Rows from block 2 of the image encoder of a small model that answers yes/no questions on an image's attributes, named by matrix and row number. Rows with one number belong to one neuron. Each number is 128 + 24 x the weight over its row's rms, rounded and kept within 0 to 255. All counts start at 0. Numbers have three digits each.
After each neuron's rows are labels from the 100 images, of 14848, where the neuron reaches its highest value: "top examples" is what is common among them. Only what is clearly more common there than usual is listed. The data: photos with spoken descriptions (Open Images, Localized Narratives).
# fc1: MLP up (encoder.blocks.2.mlp.fc1.weight, 1536x384), inputs 192-383
# fc2: MLP down (encoder.blocks.2.mlp.fc2.weight, 384x1536, transposed), outputs 192-383

fc1.107:123124164151103115119103122152093119106169108193127101100065134144125153137175136116099097171102099099113124140119139120163145134131095135069139157150111137142127118153146129111135155146154168090141111071138120133104144104140121116157197132152125139179119131094143133092098121147107134124158164121096122163124119095133118099139085129115131143168154123100141128149134130163102107117119128153148135086136131123113112126129098123121125115107114127144114091109164151102150144135128120134076184147160115158105143141158110152126165155150114125127130109163110107136115132094099113125
fc2.107:142127148109143119130127178128115171136144100142123187084111125152103124134148145122141053122134075108144130148142118127144124163116105127130120126142133124092110122096115056119139097114099145164136118105136077130118124121123162095147138145093116148154094115124134073093123089104129163159141163111128152111165129124119111109148091106102098155100178115132156118124123139089108164131123176106150107103136138086145129135125110138100124144109090113126054135130151156114141118140110134103129154149089131109151128127146123108087118098147125110120123102110140156136102090116159171126
top examples: text has "people"; text has "standing"; text has "sitting"; text has "wall"

fc1.684:129171079103154144122132123140168122133107128119110141128126157138109090166130121132165175122142132122135160187133120153173110101124108122054160187162127119155108111090133141058115124125145138113151155156139108140080101138115132141108119100144160159122124106115108107169119120116131098128116123070120127115137135130136156115134107123131141134142128145144087137132119113130129127155167143115123121118120113154107164164134115144175086130155137099096113118102144137135147139082131119120138097153106113096082106132117115164134142145130140147113153170099150108151121141158154164116
fc2.684:113115200158119088121129073134140145134146101135122101160129143141132156093110133155133158126129154137108105107162109099087077131151140166140139164107098076148126111109150155120138108158102150184136145134145154142126106097198127097109108082107108126147169168137107145145146111153142078130116152124142115100141150131121098189187126147127142125169104142139144157115165172120145106133157120130100148139099129145098160097130166133138109124149141129108123191155147108162125095117128132101132124136136101124146170155144159084153116130107144154129131139112104101123075132102149125123
top examples: text has "grass"

fc1.749:139107129136126075125127113122118124134100143084066089133108124112159154105151183101133129108157171104094166130130126132138123148098102098152125143103124114136165175108139154162145119134147124095144109130141109127122103169146108117145151086093097099137136135137121129133138146107128122068098153105111141097112093163122123149122160072125123161158121176080168121119135124119126135158139112125139130120147108137141089114132096141107098129103094085142110113126101114128146134104101092123132127181124089107143148093118100142159139079113101117170126182137136135121133157095132096144
fc2.749:115152135138103147110126128151172092165140169107106105108147124089103106100098144133133144138124125178128131132107154127100151133093151148130129148129135087083160093127130119126116144122086123141158107165110151111133162120141113133193097130139132163141170096110128149156111187108135099153103118157130155140179132148094109123106150142131115113142116167172104120156105124134149158112164127085079135116111132106166127100152084144102091146096110125143086169150100124137111106135144140126134146092124090166108122124137126143129097140120132102138102128160132122187138123128109133104
top examples: text has "wall"

fc1.289:122123126128138135173139131139142148105120101134089113094173117116159123065125122157118090130074128106200144114125143117130142161098153153151145140143125106141108115147126126110068120142135137137129125109144134168129118120152174132153138120161172146112150139122122134149111130119104114160111133147139130087141139135156166123107113138157119133112121158151137118110122160134164121106126089116165148125105112167088137132146139153135142145157143086123153139108154107130174078115147086129151168148097158148137160167112148137130103128096118144165122116096113141110091153132099131148
fc2.289:126110092166107143133119128083102112148123128123158157121118110084115184125147052122086127099146085119145082147123171168145141154108157140117152189156113133160090072130108166142103157121127175142133139160110095161136183099151123185085100129151174116133149147109104126117112117136120133131153105148112144135143154123131152137132148105133147085155109175119155120109124128124125136124111135109127136154133080131088145169112146115149153109138162109103169115107118146131122083137095096120126158139103155133118150140141113083130147166149112167175114144126128114149140110165090121100
top examples: text has "sky"; text has "buildings"

fc1.391:176105163122130130118174177159153166115099078100111138082181128119102139115114106124131123129123161120129096133118094109127133165158107126082184153090139083145134119129142137098134133129112145120146122123082134119106140147113141120080137142139123125111137120107144144124121114153150151115099171132158073144136143168111101124151158128113136135127154171166106140135138137094163128131131179122090154123109139150132117108122105156130138108143148154106161166106135096088134161123090139126136076117104119125109126135085129094169122088076114128096126138087148148156106140114123087140
fc2.391:139124115106140114143118147109073168123083103105133090120135080112163132114160170106114134117136101122123105074125111145115154101122115113105106117078121137150157104145139140084141136124127115087130121162119132126152151109118111136131158114171102162126165093118156152131095136144148163118145088111154090088112135156069129146121122130107118131144097139156122144093117127098154164092110145110082102121129135110138093161141118138157101045123165111073133126089137079096156122117107122102099128108123128073040129148140098142148122153121153164136123118138079118115129133125121107147
top examples: text has "trees"; text has "grass"; text has "plants"

fc1.112:169116164172152095094100161162159080131122132151154137092106140107172162135137099152145145124123137148159145134100124153088139132199118124153105093103131124090137157114137111172069133120173116117141145140176093124129119094130162132149115153107120105091141174092112104116095120093113143112104135119165120155150159109173116150145142129113135095129141118114131137151147121105088124111091157102138171159138162187111161141127136180167093146127067129129126145146093172137111103160099108139131139112127130120103135165144192136142126124124135149134125120095138154101171125118140170087
fc2.112:126115062160124116136103133100120143146127140132090103131090126171177117143104118115139123116102142120122099126092130101108143162113123170126110102120145128109089083120156139181152148102109128152088114099142132129129101136089138131139130150141136162135096099130118102139098152111145098127084122130140136200178169170166112118131125114127136184087149140109109107132132150100166139122111142121091156174104146105160130126148093144084154095118127114139119179114131127126112109129129114103129110133118108141140136112143135138096114134151153146132147118110134166135189094143106144104
top examples: text has "building"

fc1.298:088097114137089096127135105120078152084162129157174095152132111124129163173144133117133104168072127116131111118122095131170085100098129174143101097171101133079091152169141155103141146112107135103115112103159096156083151116140132134128165141127108127141153120142143131143148096130121130152123155118104114108165139115085119136118097137147090115131116117118134127150150112156124082106109115114153106092077126128112115130143100127149170170124140110146140111113134136165135103142123166149129154143163145121126141131154165120141138127169159109167141155134117160104130151147162134143
fc2.298:118104122127152158151150137108160158120121133143088144154132118109109131091144147105108108125135141077102141133128130103148122127118116096145197122140119163127051177112103129121138099106113134190118159133114114142096115114138142108152175133109145106130129127145123061113167102145102107115116182149142170193145153137160102116138063124125086134157156101147131111142150133107097130136135140147095131127119180126137122092165122117139132114125110094077138126123125137087104168140112112166134122110139135145095160143189112146114148112102149105103116122109155163141112121115131104114
top examples: text has "trees"

fc1.56:137164120164130122114186129136131105093145151137132149159129118109111145151097159118125137158106140129113098137137141088096123151107148101098136158132123127158176106139064156134147112102150139101101148085134136141139098166158162108133102143080145119139140116094091138112128148132162106085164156169147124177148145109150081094132141106149144114179128154099101117191133104125166124120140115145146162076126112117112094151168112137127098121113148129145143139101137096149121128143132104164086144134142101117152140133112114131133155113152108113133148159113088107122134121112133175112
fc2.56:127099142110120047100120125149121129107106118137114109193133127101095137087139124120123106106102106126125133127155169152113151124136101110169142157146113135119115104142158119178141136129092117117147136094136120132152066163129162143107104142144152137147122156149138129112109095123102133098144154107137132161135111113106177149144123123141122106139148139127138091131132127134104125165166133121167137155152093118094120151119143154144102124089100112149132146092136160145108128152172087146071139127109112140135107121108106109140133100124144123111095147117185110112138126118085183081
top examples: text has "people"; text has "few"; text has "poles"; text has "road"

fc1.358:159143160134075118097108129152135132077069183167144138158167090141147158105133081130094127130120136120106133125170138110147110090116160158116130129141116102152127123155149126108097138101134139129099125107152151100104116130151115103078114113157104108133155086160110162101108103097149112172165150124146116096110143146138131108070151122129113118099120113138165154124119120161125114102148091140119113127127155118087126146113085143172111131143119117144128121121217134098131129160140110156134117130111104123112127074119143155131059097139145124127125091095146092182151132117086103108
fc2.358:101085137099154096163102128158163184151108135089134174110077094083125123118131137128114116089169087122150125128070138113153123089156100144096103131114123124119102090150095177111147149119103116144147121129128092175135083175152139112131147086123143118106093110123165134101133126076121176171126107122179123097101112137121097083130122151156100158148136151104129138148097154125086126119140120113122146137122135114148104148117119123113128088164163083126177159126112128114140106140152166122137134112127135154175159127143136114103126167127134190131130114153178139145123102126135151106
top examples: text has "wall"

fc1.512:106155126156196200134135123139121112145073112155097133145115119165074153138124127120138120160153092134104126154108143058132105113130114123091145144118139155107144090143129139119131152152174107119116154123123127107129122131117142063100085121113173114143142132112144117124127082111122139135111157063102123123166149131153116126109128151093144190147141095153139156109128157135178069125131136120112096135052147144147098137109105110101141107122128123150110122144166107141129144081161115143093140153155134141074162148114118127133119080130105140127139123121091122138170069125158118131
fc2.512:167133144176135124107104112140172108115068118151113094137159143120110121147101086156125126108120134126148155126155155113101130129132099158139076136093140120107075135128170156094124159107157141151160105152140152132130140118151102096179121143121146119150109128120163118086172144148077126115113122121136121100162108145149111105135120066144140156130144092133118173107156133094156176117129101103095116156104144142111099140158134091109121124121114122129136132132135080141082174108102135089124175079142106136168146150121177107140129109126123157112177132146132106123106076118133127125
top examples: text has "lights"

fc1.186:109149166103151138114132159108139122106078130125106143114203125100123135138121134109148136147108100130140169123119146175162121124101123155122142134112139106108116126118159096154170127134133140170109130128091185147154158098134116104151079151137104119139143115119126156150128148167133154156154080153150107151124139134106150121108119149145121134081091143143135142092114135101126120144154125126117119101130145138150119125095093146137156108114075144138147119108132072204159137124128102168151126082158143173104104139126094096101127135123110130143121179139104139152095162157115168126
fc2.186:131129078096110126148125136123115114097115141134106135080125159131142096101141156121081101124093147143130129119148097123147136085131145138143127123114150115132142134134108150113138107155146117146089125149124146113126175109170153107138096153157119131111152200115103136103070121173159124070147091153105142096106133143086136154112106161122160133082074132143101152140100148134134142144095150163140145144123125122111124134129118122121116102152138128114167116122134140116097107148144152129097119124137096125072103124125094121130121133150139136118135096141162136120136145132128164107
top examples: text has "sky"; text has "trees"; text has "clouds"; text has "water"

fc1.209:163129158111114134133104150091151148115144129093096152143128086078106170094153112142126106113116132140124122107132136136139113119108123119143110148131140100131130119122128181112119150101115117095139126112148131144133105119102107119144126117166099176116174142177117108159145121165092103123102103150120132087105156102134148112135115116158125172151122190107150148139084098160096162126145176126169111140123096132144121100148083151153097129092079126159139103137125145133131138118135080126163097146105107092155141142133155095142137113153130155134160127107099123116141182104119174135
fc2.209:160119106115103155130088148121132129121147141117142103137152107099124137163164137164113111139116133138120099109139114131143108112118158124152146131163148115166116124115116126101130101135114099153153105116155122114136110122171118153079098138169130155144157129093156104101130146122126146140105088153134164129133163161109183147166114131120131110109108152126107157093120150175131102134090144131142129116108113130130144150101129125097122139114124083134115120167140134121122135102180085150095135108112169088162127153136119111148099132168167096163144140097101141147159095137107158156
top examples: text has "building"

fc1.652:145130142149079108134133124127115164118136073108110130141100070089147145173091132142121163154122147119117195106170146154139151150149106133097119113125115120117135138143175194153136128125114148135158124139114126136140100124104134107084118152164146141122153083118152138181106151135125116152150103151128150138122142119094146098152107182141115152136123141088120125103155164111124123149131121118120123159144132151137140176092115123100098148147055115145119092122107160164135114142124151110174141144144121131125111148131139079133121105103106140104160093145151071136170150127136136114
fc2.652:125139138158146117107111128145145122140147128167139149133106120136153118138144133151148157130133146122120155123103126135112160132159131157099169100171125133114149119136102096094104118104112150126150134145111053150146125078118110092122146165123120169110101132119140084117123118140128131147129118109121103067134148140161129170133099129182138148128094094173126075119144128115108088155106134176123113161138084107127135090104120130135169116116129141094117106107127210138135117131101144084135131158147128167119086118119113110138123111103145174139127153124168156122128152168118102132
top examples: text has "people"

fc1.579:088138135138128124135112115137133107071171117118116149137115145102128131137143137172116105116099126147133139159131092124106128156134133123141096119149097129144129093132062103144157149141075132122133142166117141096143123116138118167114111140140120150122171156108127127118118158141157155148109090159135081107069136072131090143109125147086084118074148160139148159115132134132129105119128144132119125097185115090135132128102129110153109129125134135152144114138121131164177137085147157156111129072133141148152129139093111132148155150156135092130126135144093119154140121138125146139
fc2.579:135121129134155151103121163141159163119172106126127161096114094129116149102113192116121137168163075161136097080146146107096119129090131125152131095156150166136156129159112116160143084134112140148113165159124126106161175151184142167156143172113131131159142128109145161146105127142149134122102085106123147092142143113114099163130116140165115129096139121125090128116160103115125132146110167163148060168187140117144151147090129132098146123140119108150119153099142124141106078120132118130148093100161089157114066091116089110124100107123102134134144151107167162117113171164075117095
top examples: text has "wall"; text has "holding"

fc1.623:140176109110120135129097131119176161123117114131132150126096076112137152115125134132140159104137116133135120105118142097127134088129124117104091142128108134107121146121163183115170148109135121109128120145129132144132079121099147086143160132160075128117181155138130101165139100149113130093125134154095138138188120120123121122120137126137177184190135138129142191139152129148140141128114186120127115138112115114146161104135086103138141110097082149097138114138120144167090116132150137135174078159154124105170184132145137120126125122116122182157155124132128150125143129114143115131
fc2.623:141162140138123123099104137121161139110132127148128111169120148101102143158169136170124177116091107146138115112149125143138128145116141076121131088153106089144113133162109124091140082118095098154131161118120095145138087124166113131098096091130140101098169159150125116129135168133095112146102102134127171144123125112151132117138109107127136092105115131140128101116144158120117125129128163117094134144118144087090156144109131107121092129148104079152115120173158159188097130099164106141122116122103137131115137144134120125133112105089146113140140141085119131149163085138115128100
top examples: text has "building"

fc1.657:130100150147143179113122123127083095097108141139119100173101106132142159153090138136124125149138137169124130155134094120102136161095120115099131165092124072106152138113140130164122156105150099115139131131144126133133129135127124136124128133092129087149147151127103069135159135169120110101130154148134125097129130074146125098116088187107166160145131133087120123162138135130132125160117135191151119172117191155105139130145179157087133161114128153133123149119139154145071145121104186117076131130111129099099185122110122137174139131128131098084131125135132157068140135131151141177
fc2.657:140137113136103122086128094136127090123115105124065112166163155141131114103116144121122131144115153146049109122106132116147135136135122125163116108112094139173105107152176152161119134127147155136108081052140108101171135167113170160111123125155132149133134105083116120125140108112136146129127116116107078126128144150118141119114176149136122131144088113163085095153143117125106150162117105128126163127116152134089132151095080107129117116124127095122160108127150155151090133153126114143096139130165162122134110125112132135109120142103116153114088078126119172136143139115118169161
top examples: text has "people"

fc1.0:145157142128093130152102115127069031121098118121163113152101058132129124133108134101118139128137116111148126140112120105088122125158093104101113194128115113126158175132122155117138146094116104117146115084121124120131147134158128120086134118146138102139119111128113110110112146145134081130147106146107139100126159092096125099120131171127126155155160108100113124160158166141131132138104117148158184152148140132130105139114131106116116142119079085134116171135063123109108134125112129095117153136118142111074141147114116145104107149111111116089131132121149101138117152151125103099
fc2.0:131119165139126119132175140127100116187138106154124140139110127095146084110150144167115155089085115142112148141085112137142140125136111137102115129120147129179096144160147080186120105125105162133159137115085106142117128088125113122093135145145121087112121100148117158106116115116171112103139107079108114120091122144103160086182133101160137116076127107174127101151112107178117106139117132156144107117179120117093132118118140099151103110127169122137127104155123164145136119171113109162113153140140122145136120103122074151100159135108091142157137124145115134092122100125142136109
top examples: text has "people"; text has "standing"

fc1.720:155158126136107092143118124111111142127132135084090119090095084108139132060107120114112122117127133145135150100103131123135157142107128113096134164120111141109167152119173175140152141148113154103125104119121157121117132178124154134141135096119116161150155114154147152152144104103112115107126127108094139077136151112152121167147109107136115164150108188081152090129132118101134109144161147150139100127114114095155125115148070106142099165113113117156108125130090140120149173125137136109160089132143129134129159143107130131139113099145114122140116164115117139143144148142136099170
fc2.720:134136114166134151157101167100182130130138102123138106147183123115090130174173117156111173129149159107128115124119132116132143133129156073147120112123175092108156142134124125114153148123082132173098109140157152103156142132153129155157065145117137136134157134106135151170143208135098158119148134170124144124153109157134093107148106145114093102140161139122113148124118192122123148119133129114126128133069176107128138126134108161128121152147110124132136117177133125154137137104120095116117137099100125129110137134129106093144087156089084129130156127116135124131149081145102125117
top examples: text has "wall"; text has "table"; text has "sitting"; text has "front"

fc1.346:143139183166158121079108116146151108133109145137154136151121095111141142156175098149192117091149119104106128133124151162137123126147116086121106107148096095094137127093165154134113146108110084128191133136138158147126107138102128145154120108112099130121184157144133127136136119103098120122123093156141112097127151135154138138142143110136151162161123112106136169130153081141091150117104176138134126154160126136137150128114067148080119115110104135096103130105070130117093156156128122107157106113141111128183169122184124111126108139124112159141149135143133104114153148102112116147
fc2.346:129112144164108132110137109178126122118152159111120152111117154070126114171123127176147161121097111164142126135150139117105162115109148065109117114162113149132127191133157125095165132119097105109128153151146161188148087089122088146126115108110095128108131178134139105135154143114100132142145124127133131120160157180124145152122119140122134106105110173114155129101120121129188178126185173096116140115176103108110131074103115169107121104127114135153138102145098138143167096126151150137179156097124137112121124087130106152107099133152125124200156105093105127152153074137118128125
top examples: text has "building"

fc1.15:119177097149138101135130114115086137102090090102148151168149150127080117130108113119117094118142136111135146161132097100138142101116105113109126101116097137126147098112093161151125185100152204131093130127128119095099105118136127082103151141101121091135091135102121133105143150113181088142161115130112127148153144129135097144102131115120114108128144147094123120137120173107170138167082144100123090101138118144170124099121153154117152115084176121174142134114101144089129135140124179139110153150120082172128167132076098128088141146139080105109105087152094124149149105097188092141
fc2.15:137102162146144139131132159064108139132123147152182074151095143115093126102088116085111130113134144140148135140164152106143157090136130162170134145187120143100142095168141156109101124127098098129127130125115141145112150168136104142136149155152127094123136139125118123164141150158140126111130139079142167157139152133107135135180136119121164091159159114135143113196136190125123116150120172138129087116148130136162168139159118141112114128111123093110125123139106177115105141133116061104139116148085141154138099104120104119140126150129163140139121124124108113114135108104108154127
top examples: text has "lights"

fc1.185:136173117135081109145141109151099102122130115104167163166129093113161143176110126109107149146140115093146152115167169118119156173142100141098107144129123113127151163115124164116134144103135123120123126079104132121149133152122103123098148114139126119120161113102139127131106141149113113149163101168074160107118158110090138100130117197127150170135127090097096108135161169135113128159106121138127157172131133123133100158131117095116106132150070095133137118128093144157138144115137163100140144155117138091103108176100128137122112114125115139116159102168146079117160116135138126082
fc2.185:118119143158105110107129145127125110159144095154140140119147105116127116124177152150125160103111109123091124136071130156125140100146137134093129105129157130133130119145108083137084123110119153155131124131051070124129143091099140069092135148135148118113108099127120114130084092124184145156128116118102080063111103115138162117169120106158119131106109115162118070133135122159097125121123131189142116136162079128092128106102130102173141119112145107122123125160102173116123116147096130139133133149122113141111101129130084132125153144112108161098103145143114139095117116106145102100
top examples: text has "people"

fc1.718:121090126080147148130168153141179125135134114151158108089124140133139145150153155152164107099130130146136126111119129135149145108155156161115098120152131113119138112118138109107129140110141156109130116159132126137128108120110113140131107147139130183111162145163154126103105130125105106137124129087113104128137113125073123142146135132087126117153157131129098158102171117137169178183171178124159144090080114145126140173102155116117172161160106120183102110140122110171140116146137100137132072154070115158131110140147133122105148156107150194115102145141153129132159108170112121102
fc2.718:175150123093106145114111142130115111139133103111099138105097128126109138165106108160141135153114127142116151139133127134146119121144156133107118100123149133168147126122091153150195136128164074116129142113091095131149120150112147159118124076108105117118144140159121122097159145140168161156131126170119146113165113158132119137077124159097140118128075140106169131104113057145132127161127105136115142082165142116114159157113157151104118177140115137125145058111125123119135118081094129162089159123096171121107112142152153131151125145127161106159164161125094147147138100125136109128
top examples: text has "trees"; text has "sky"; text has "grass"

fc1.682:122143122165121085120116139096131129094134123132153185157133172104111119150142151110135114114158137099163121095161135087122147137101132054114158095149123123151138107150114115140141114146076195158134136133162137125114174092169120094109180138117134123132110121162138139137163141106176080153137175135076152133148151120089117127107120102140097076127158142133130102152125131120162143143102111114132076139101140110138118117135135145105132145143174141153137145088158168093145140108095126165151176170096105098139148099075123135131149102163106112098115121145111124089159133118144132130
fc2.682:115115108131123102139096126095160154146117151120132124133123110095142115121126116069117078144108150137111113115177150114163145103114155137145153121169135145139134115191136148136130148131137072106132167094137106150129108144136115160165155093176126107149127119138141085104141117139134185075154109114153168150108132171150142156098163130145133133129157124100139102188121151102112137141163130144154111116148127129160130138162124132128142118092105150134117093099115145131140154132161143139124119124125122159120136135116100149098135126127135139142118093132152099134105123098109112112
top examples: text has "trees"; text has "grass"; text has "plants"

fc1.202:066116133122124131136131153141165106120073154142135099089119132142132143146126156164145161135105138075169167116122128145140135126109085157124159153093111147113117134151125111132132139155142131116106154138100130102106139109153155111123129106117117086098170091128107148093128120138165145092072163103064192131158124111119107155116124118131120174152122138136164114107160128099165159107129112119112134195117138118134122131137137085079159163118118095181110142135132111147121140108121119139129136157161110155117111119129157139109151089113124110150098148139115108150142135106131119163
fc2.202:141162107160138102107126154141147083142116125154124126127180123117116111094134133154151190120123127110149131125164148167101127110126139196102112112118119127131146113168134203119149117127143109142124110141125153134168112115189095118170114099143140092139143123134115159124140129092126155167110119072133144112156073140159119125127140095176128106120142135140116119128144134117109141105166121094119122155145171124137131144129123136131109143134103126110109121123146124137079128093109166111122143126122106161128139108122091135103131138111117162122114140159154149122148131148124141034
top examples: text has "wall"; text has "table"

fc1.430:113143140107114101143158158116132123145148112133109145169164098125103111137127126133142101153068101106168161130116117172176109126108136120112154143121124104131110116128168094110127147140175122142119143103128173118145122137155132113138127124129116105165140126110153122124100159164123121137137109201158155126176133126121160155118128140144144120091080160148116127105107168099137128136104117113111109075138144157152108122136128161148113113120096135081134117125126078190138113153138093154143137112148148145049119147139108092131118122102102141132124137088131174182066121151117131155
fc2.430:147131114083097123157120127104076121093133104145151122083127124083129115136144069109105103052101148113112170127155110108121142113138156118152142157141148111146114115117148151129128136130143112140140112122130125126127158115139120148127112151140126098123115160118110131104065108148102133077145144214104118103143127165115129128110124132120129116142058159134114127141122135099134156107131148120128133111132104150117126148126108117156107132121146153111171127131121152125099135130138140129103121135121136099087104156149106134148102149137154141148154103121174122115114125126091116125
top examples: text has "sky"; text has "clouds"

fc1.457:121174106119151176128163119126172121153166109121103135068146125138141111120089110093146135140132126135150154148165108123125119099114091099075124158133149099111111111114138107070123148183108110110139107131147108121103077133106159129119095074100172129113100145119141072159142106146130165136093168110110140104125170153132188125128089149107117157118126140143091137110135138123110111118140154084164117119102107179111110135119118175179156130136104100114110131109118106107141150131166128106126121140124137160111112121105093152134092160150097163134130186099128126145148139145159158147
fc2.457:106096132125122096125095106146105152166114094134108149153129134129118165136106118125105135115136128155130117145141111136094101123146154147131157150117115087139115137124156141089148113117114171186107138159142124138127151096145103133123100124109144132161140143118111122136144091155127132121158153138081119117172129120154085135120147137113102112165091143165123174094145137155143165115173085121116096163067091150084138106122160115138114183121077099120117164173139124165093134104108142107134134158124079081129108138146152086182108136120105081112140096109081119151115128145148168141
top examples: text has "sky"; text has "grass"; text has "plants"; text has "ground"

fc1.271:095192113135139117142097148136124110117127074126124120145118108152128154151125099176144115114132071124121137131098115102135092117182131117113153123123146135135176115102085162133069161105108133154083133106151169105096141136128126115123136107144134157111115152134126127148161106185120086141144125128151077114142110110102171143107140154122151144183117122112097103115111095124155123164121164115138148125096111149169119124130148139106135138126180155205121166125109147131122095159142136138145122147128149154123102149127128157130099119104091120122136112110152133103103119103145129131
fc2.271:154134106157144109144140119125128151143135133138117159115101148175099154144089052130153111168118143132130120108090171132088170150131183155108149085106145161104129140107102090148122087136117136147114143159091112167129163124142148124094071097121121138160135088128073137089125178156147133118135095127143105114145138137108132131175193096133138134117118129132179143148117112134110115122083096132122115121158139139149107139145169117154147120103197106148119126153135110072162162136135139181148130114109146078114093159134160129151149120111145126188147139120123120104144151117136139124
top examples: text has "sky"; text has "buildings"

fc1.283:158164125145076094140116104146129144129159071130137144131084106116135150179107120150108158187138151143093163159144166139146142168145133125077088125143122125142123189122163171122146122118106130110160126105114148136139126161109128086127146188168117169148127107103171158144099153153104117148131079164101138132119150151141160087157129174144149151139115120105132126118155151120133113140117109107126141159118143128162143152099147139092112141110079121146111102127101111142154102121116168134154141101125150162130108130169159094150118103127099140093161104183134109159174147130096116126
fc2.283:106136148151159124099111113140141142128167127168146145103137120146146129129121122080180127113150105127113123125147109151098158152163137161103146106149140120101132142100122108113132153123127166110158114141140077147120152105099076108134120167102130150107104134123117112138145115105114111153128107090129129059151121138142105149130103135160131161142099152150124076104143105135103120161110161132106120129126127121126149099082075121130152142093156141082128105127111163136153112152096111070185122156120111145137094129148103104110097166090097140116112116128150161119127138131152123150
top examples: text has "people"

fc1.141:122124161111109166093083150119127136114164141129137117142191149147123108123102189126137148155135097166170098107164125120115137139102105147145137149077123118080143174157142105129178112118101145126153109114184155121131168086133105156104135123182100128142122139144142099147106136104143145136156126138121154109112145122114102132125105119124110082122141148134145123138093104110088148123116118119128116145114151134122130157103077103084102116153099144142117140094184143121144143101113121137169125115093147069119122132066102155148154103127134157125095150150109120143152136136151125121
fc2.141:133126099132147127106147153118200183123120137091140128153097087150151133198168145141109118147126127100140094122130124164137125150104143139108127135103118167139167159145129111097167152103100092118111128169167160126089154129157157160142148155136129124110173117121126119145123135116153175107107089152135126156093136139115152157070130128167098138107124156130091167141115128152094128129115138146154155140098118171141161091117129129103120094118161147094081114108166090133155114099164153155113179127131144138124132085125109087126175140117125120147132114119136113111132177132120154128
top examples: text has "trees"; text has "grass"; text has "plants"

fc1.677:129154123125120127102105133117151134106132117141085099114116130125150169112117124148147173149112091134121147124130160127112120115111115136138113090154106145090145106130134159163101139123166089146155159122098148157125117080111160114103120150118093098084156154131141153162106122130095160165128112141172124167142156132172129110145144097166151142138134144102136139123149113159073094108062181126140121136129120169118127102136074141147139089130092142122127131140080131150118114132104141156171129093143142122178117114149137110129139097137140160151111110100116110119147153068139122121
fc2.677:111143168092172138137090123090112149099101168146134153142109133125151166158143126177125140121130095121162119121152128104162125134103117123131165083135116147099056127136163118114126098127079137166136151145110118170123138092118102094132108114103139131151140068116144121123119126149123081112142130100146140157154140138113099121096119155133170108097081155154148159132141182114114129148133142083110127188086125144107115092107104146117131127124144074136134185126129170135136110145112115096166130166130157178133117152132122147121091115135155125115117171135142169127134147157093103124
top examples: text has "building"

fc1.49:156118137127118122169175102115148154101140161153119133125112082139125094145161128112139106155129143138133131070121126126144131133106108094141134089143174179165148117109133139133125158158133159134121124147097112098137124133093114134104123107118103148146141094145135152158097135122115117135148130140147158098084116154113095156140106139122139141132167171142114160122120116133150157153153136150155113155140132116143159113142164098104123161137112132176103120163148162106130153111113109080148114127128113105120129135114140137125172131160153155072103109144101125143155123164127097146
fc2.49:144098118098163072112124127109148108151099121126080136108165145135132121156104081135120168168146147104169132101158130114162130107137132079157100072110183108144142138107084141108133115148096124192135167099160126121132145150144107126091094108123111166148142105139152130111175151151156113143126151143148136127118127133134138198152143120142145136128121125102141173137151140122085143140109088131166118118090086112160115125147090104146161116121108144190146132149103141118118147132148137141127111119121096117174099110140109124186109123116088109135104120152124114131196142120136136093
top examples: text has "sky"; text has "buildings"

fc1.713:140117115158126164081095128169148131160119126127119102152105086086143176135146129158142171102114166161108132162103164147099089146103108101136117094134154152092165147117139180116104148103120107133171119157145132141117109104102105095119102154155113118098151162140152125153138139159117118074095110123149112116158144137110133119144132108145143170142103165087167169124133119157128097145089130122159115140144153171169145103087100170135102134091073126099154116116095139146101141143128142107191108109142130134148157117158114101134163094147119150123144117142088120105134152132113123145
fc2.713:132159122133131148153072122156109142079155143129141168154133086140173165132123146123151131108123111131136130116137113139073170143130170130148103111138111114139104116119154108117143140114099105112127114143201147160141092138123122106140137142127151119149160112111147122119160139130152133143125097121143115128121139124109117124134125124090104148130108186155071121098143148152180124126153154096111081156096118119140133079123116103099135109113137137161083173128112126127068085128161115124118122155157117132139124130152130091097096145119132163118111130111150133162150135138120146134
top examples: text has "building"

fc1.641:147123136091107123109126139102144139128131128155124102113177122121131139161111131105116145137167162160170122092130154080128123112123107107142119123070156126082135185122148138092127095090117146136124093115172151104109190128143096139125175090177120127153143144155128116157120113108136128144166155145127165128123148183125107144108088141138130113133150117178171122167089118114133152132105137155116103156119114113132128113123075118103120138142116153152111139094149138113147126089104120129192145112119131088115126081112109147124142117155114146117044130122125147104147118132131098114
fc2.641:115171149115143103099137096137161109093117137122078148125128118132172167146143154133095140170118144081109090117118136148135182151136124121099143089089152133120139153131122109124133166099091076115166126122139137130150157153145114153130147134148126115145144147140144123122162137162131150118120115175158148120097145147147116149076123129151125173075133144135144157122116128132083129144125118106120145133116147165147136129157157100134142085138118142117113129093152089134132106108143163113102129156170121133101111098133124107102140141133128129110161085138130121123160169071119119115
top examples: text has "trees"; text has "sky"; text has "grass"; text has "plants"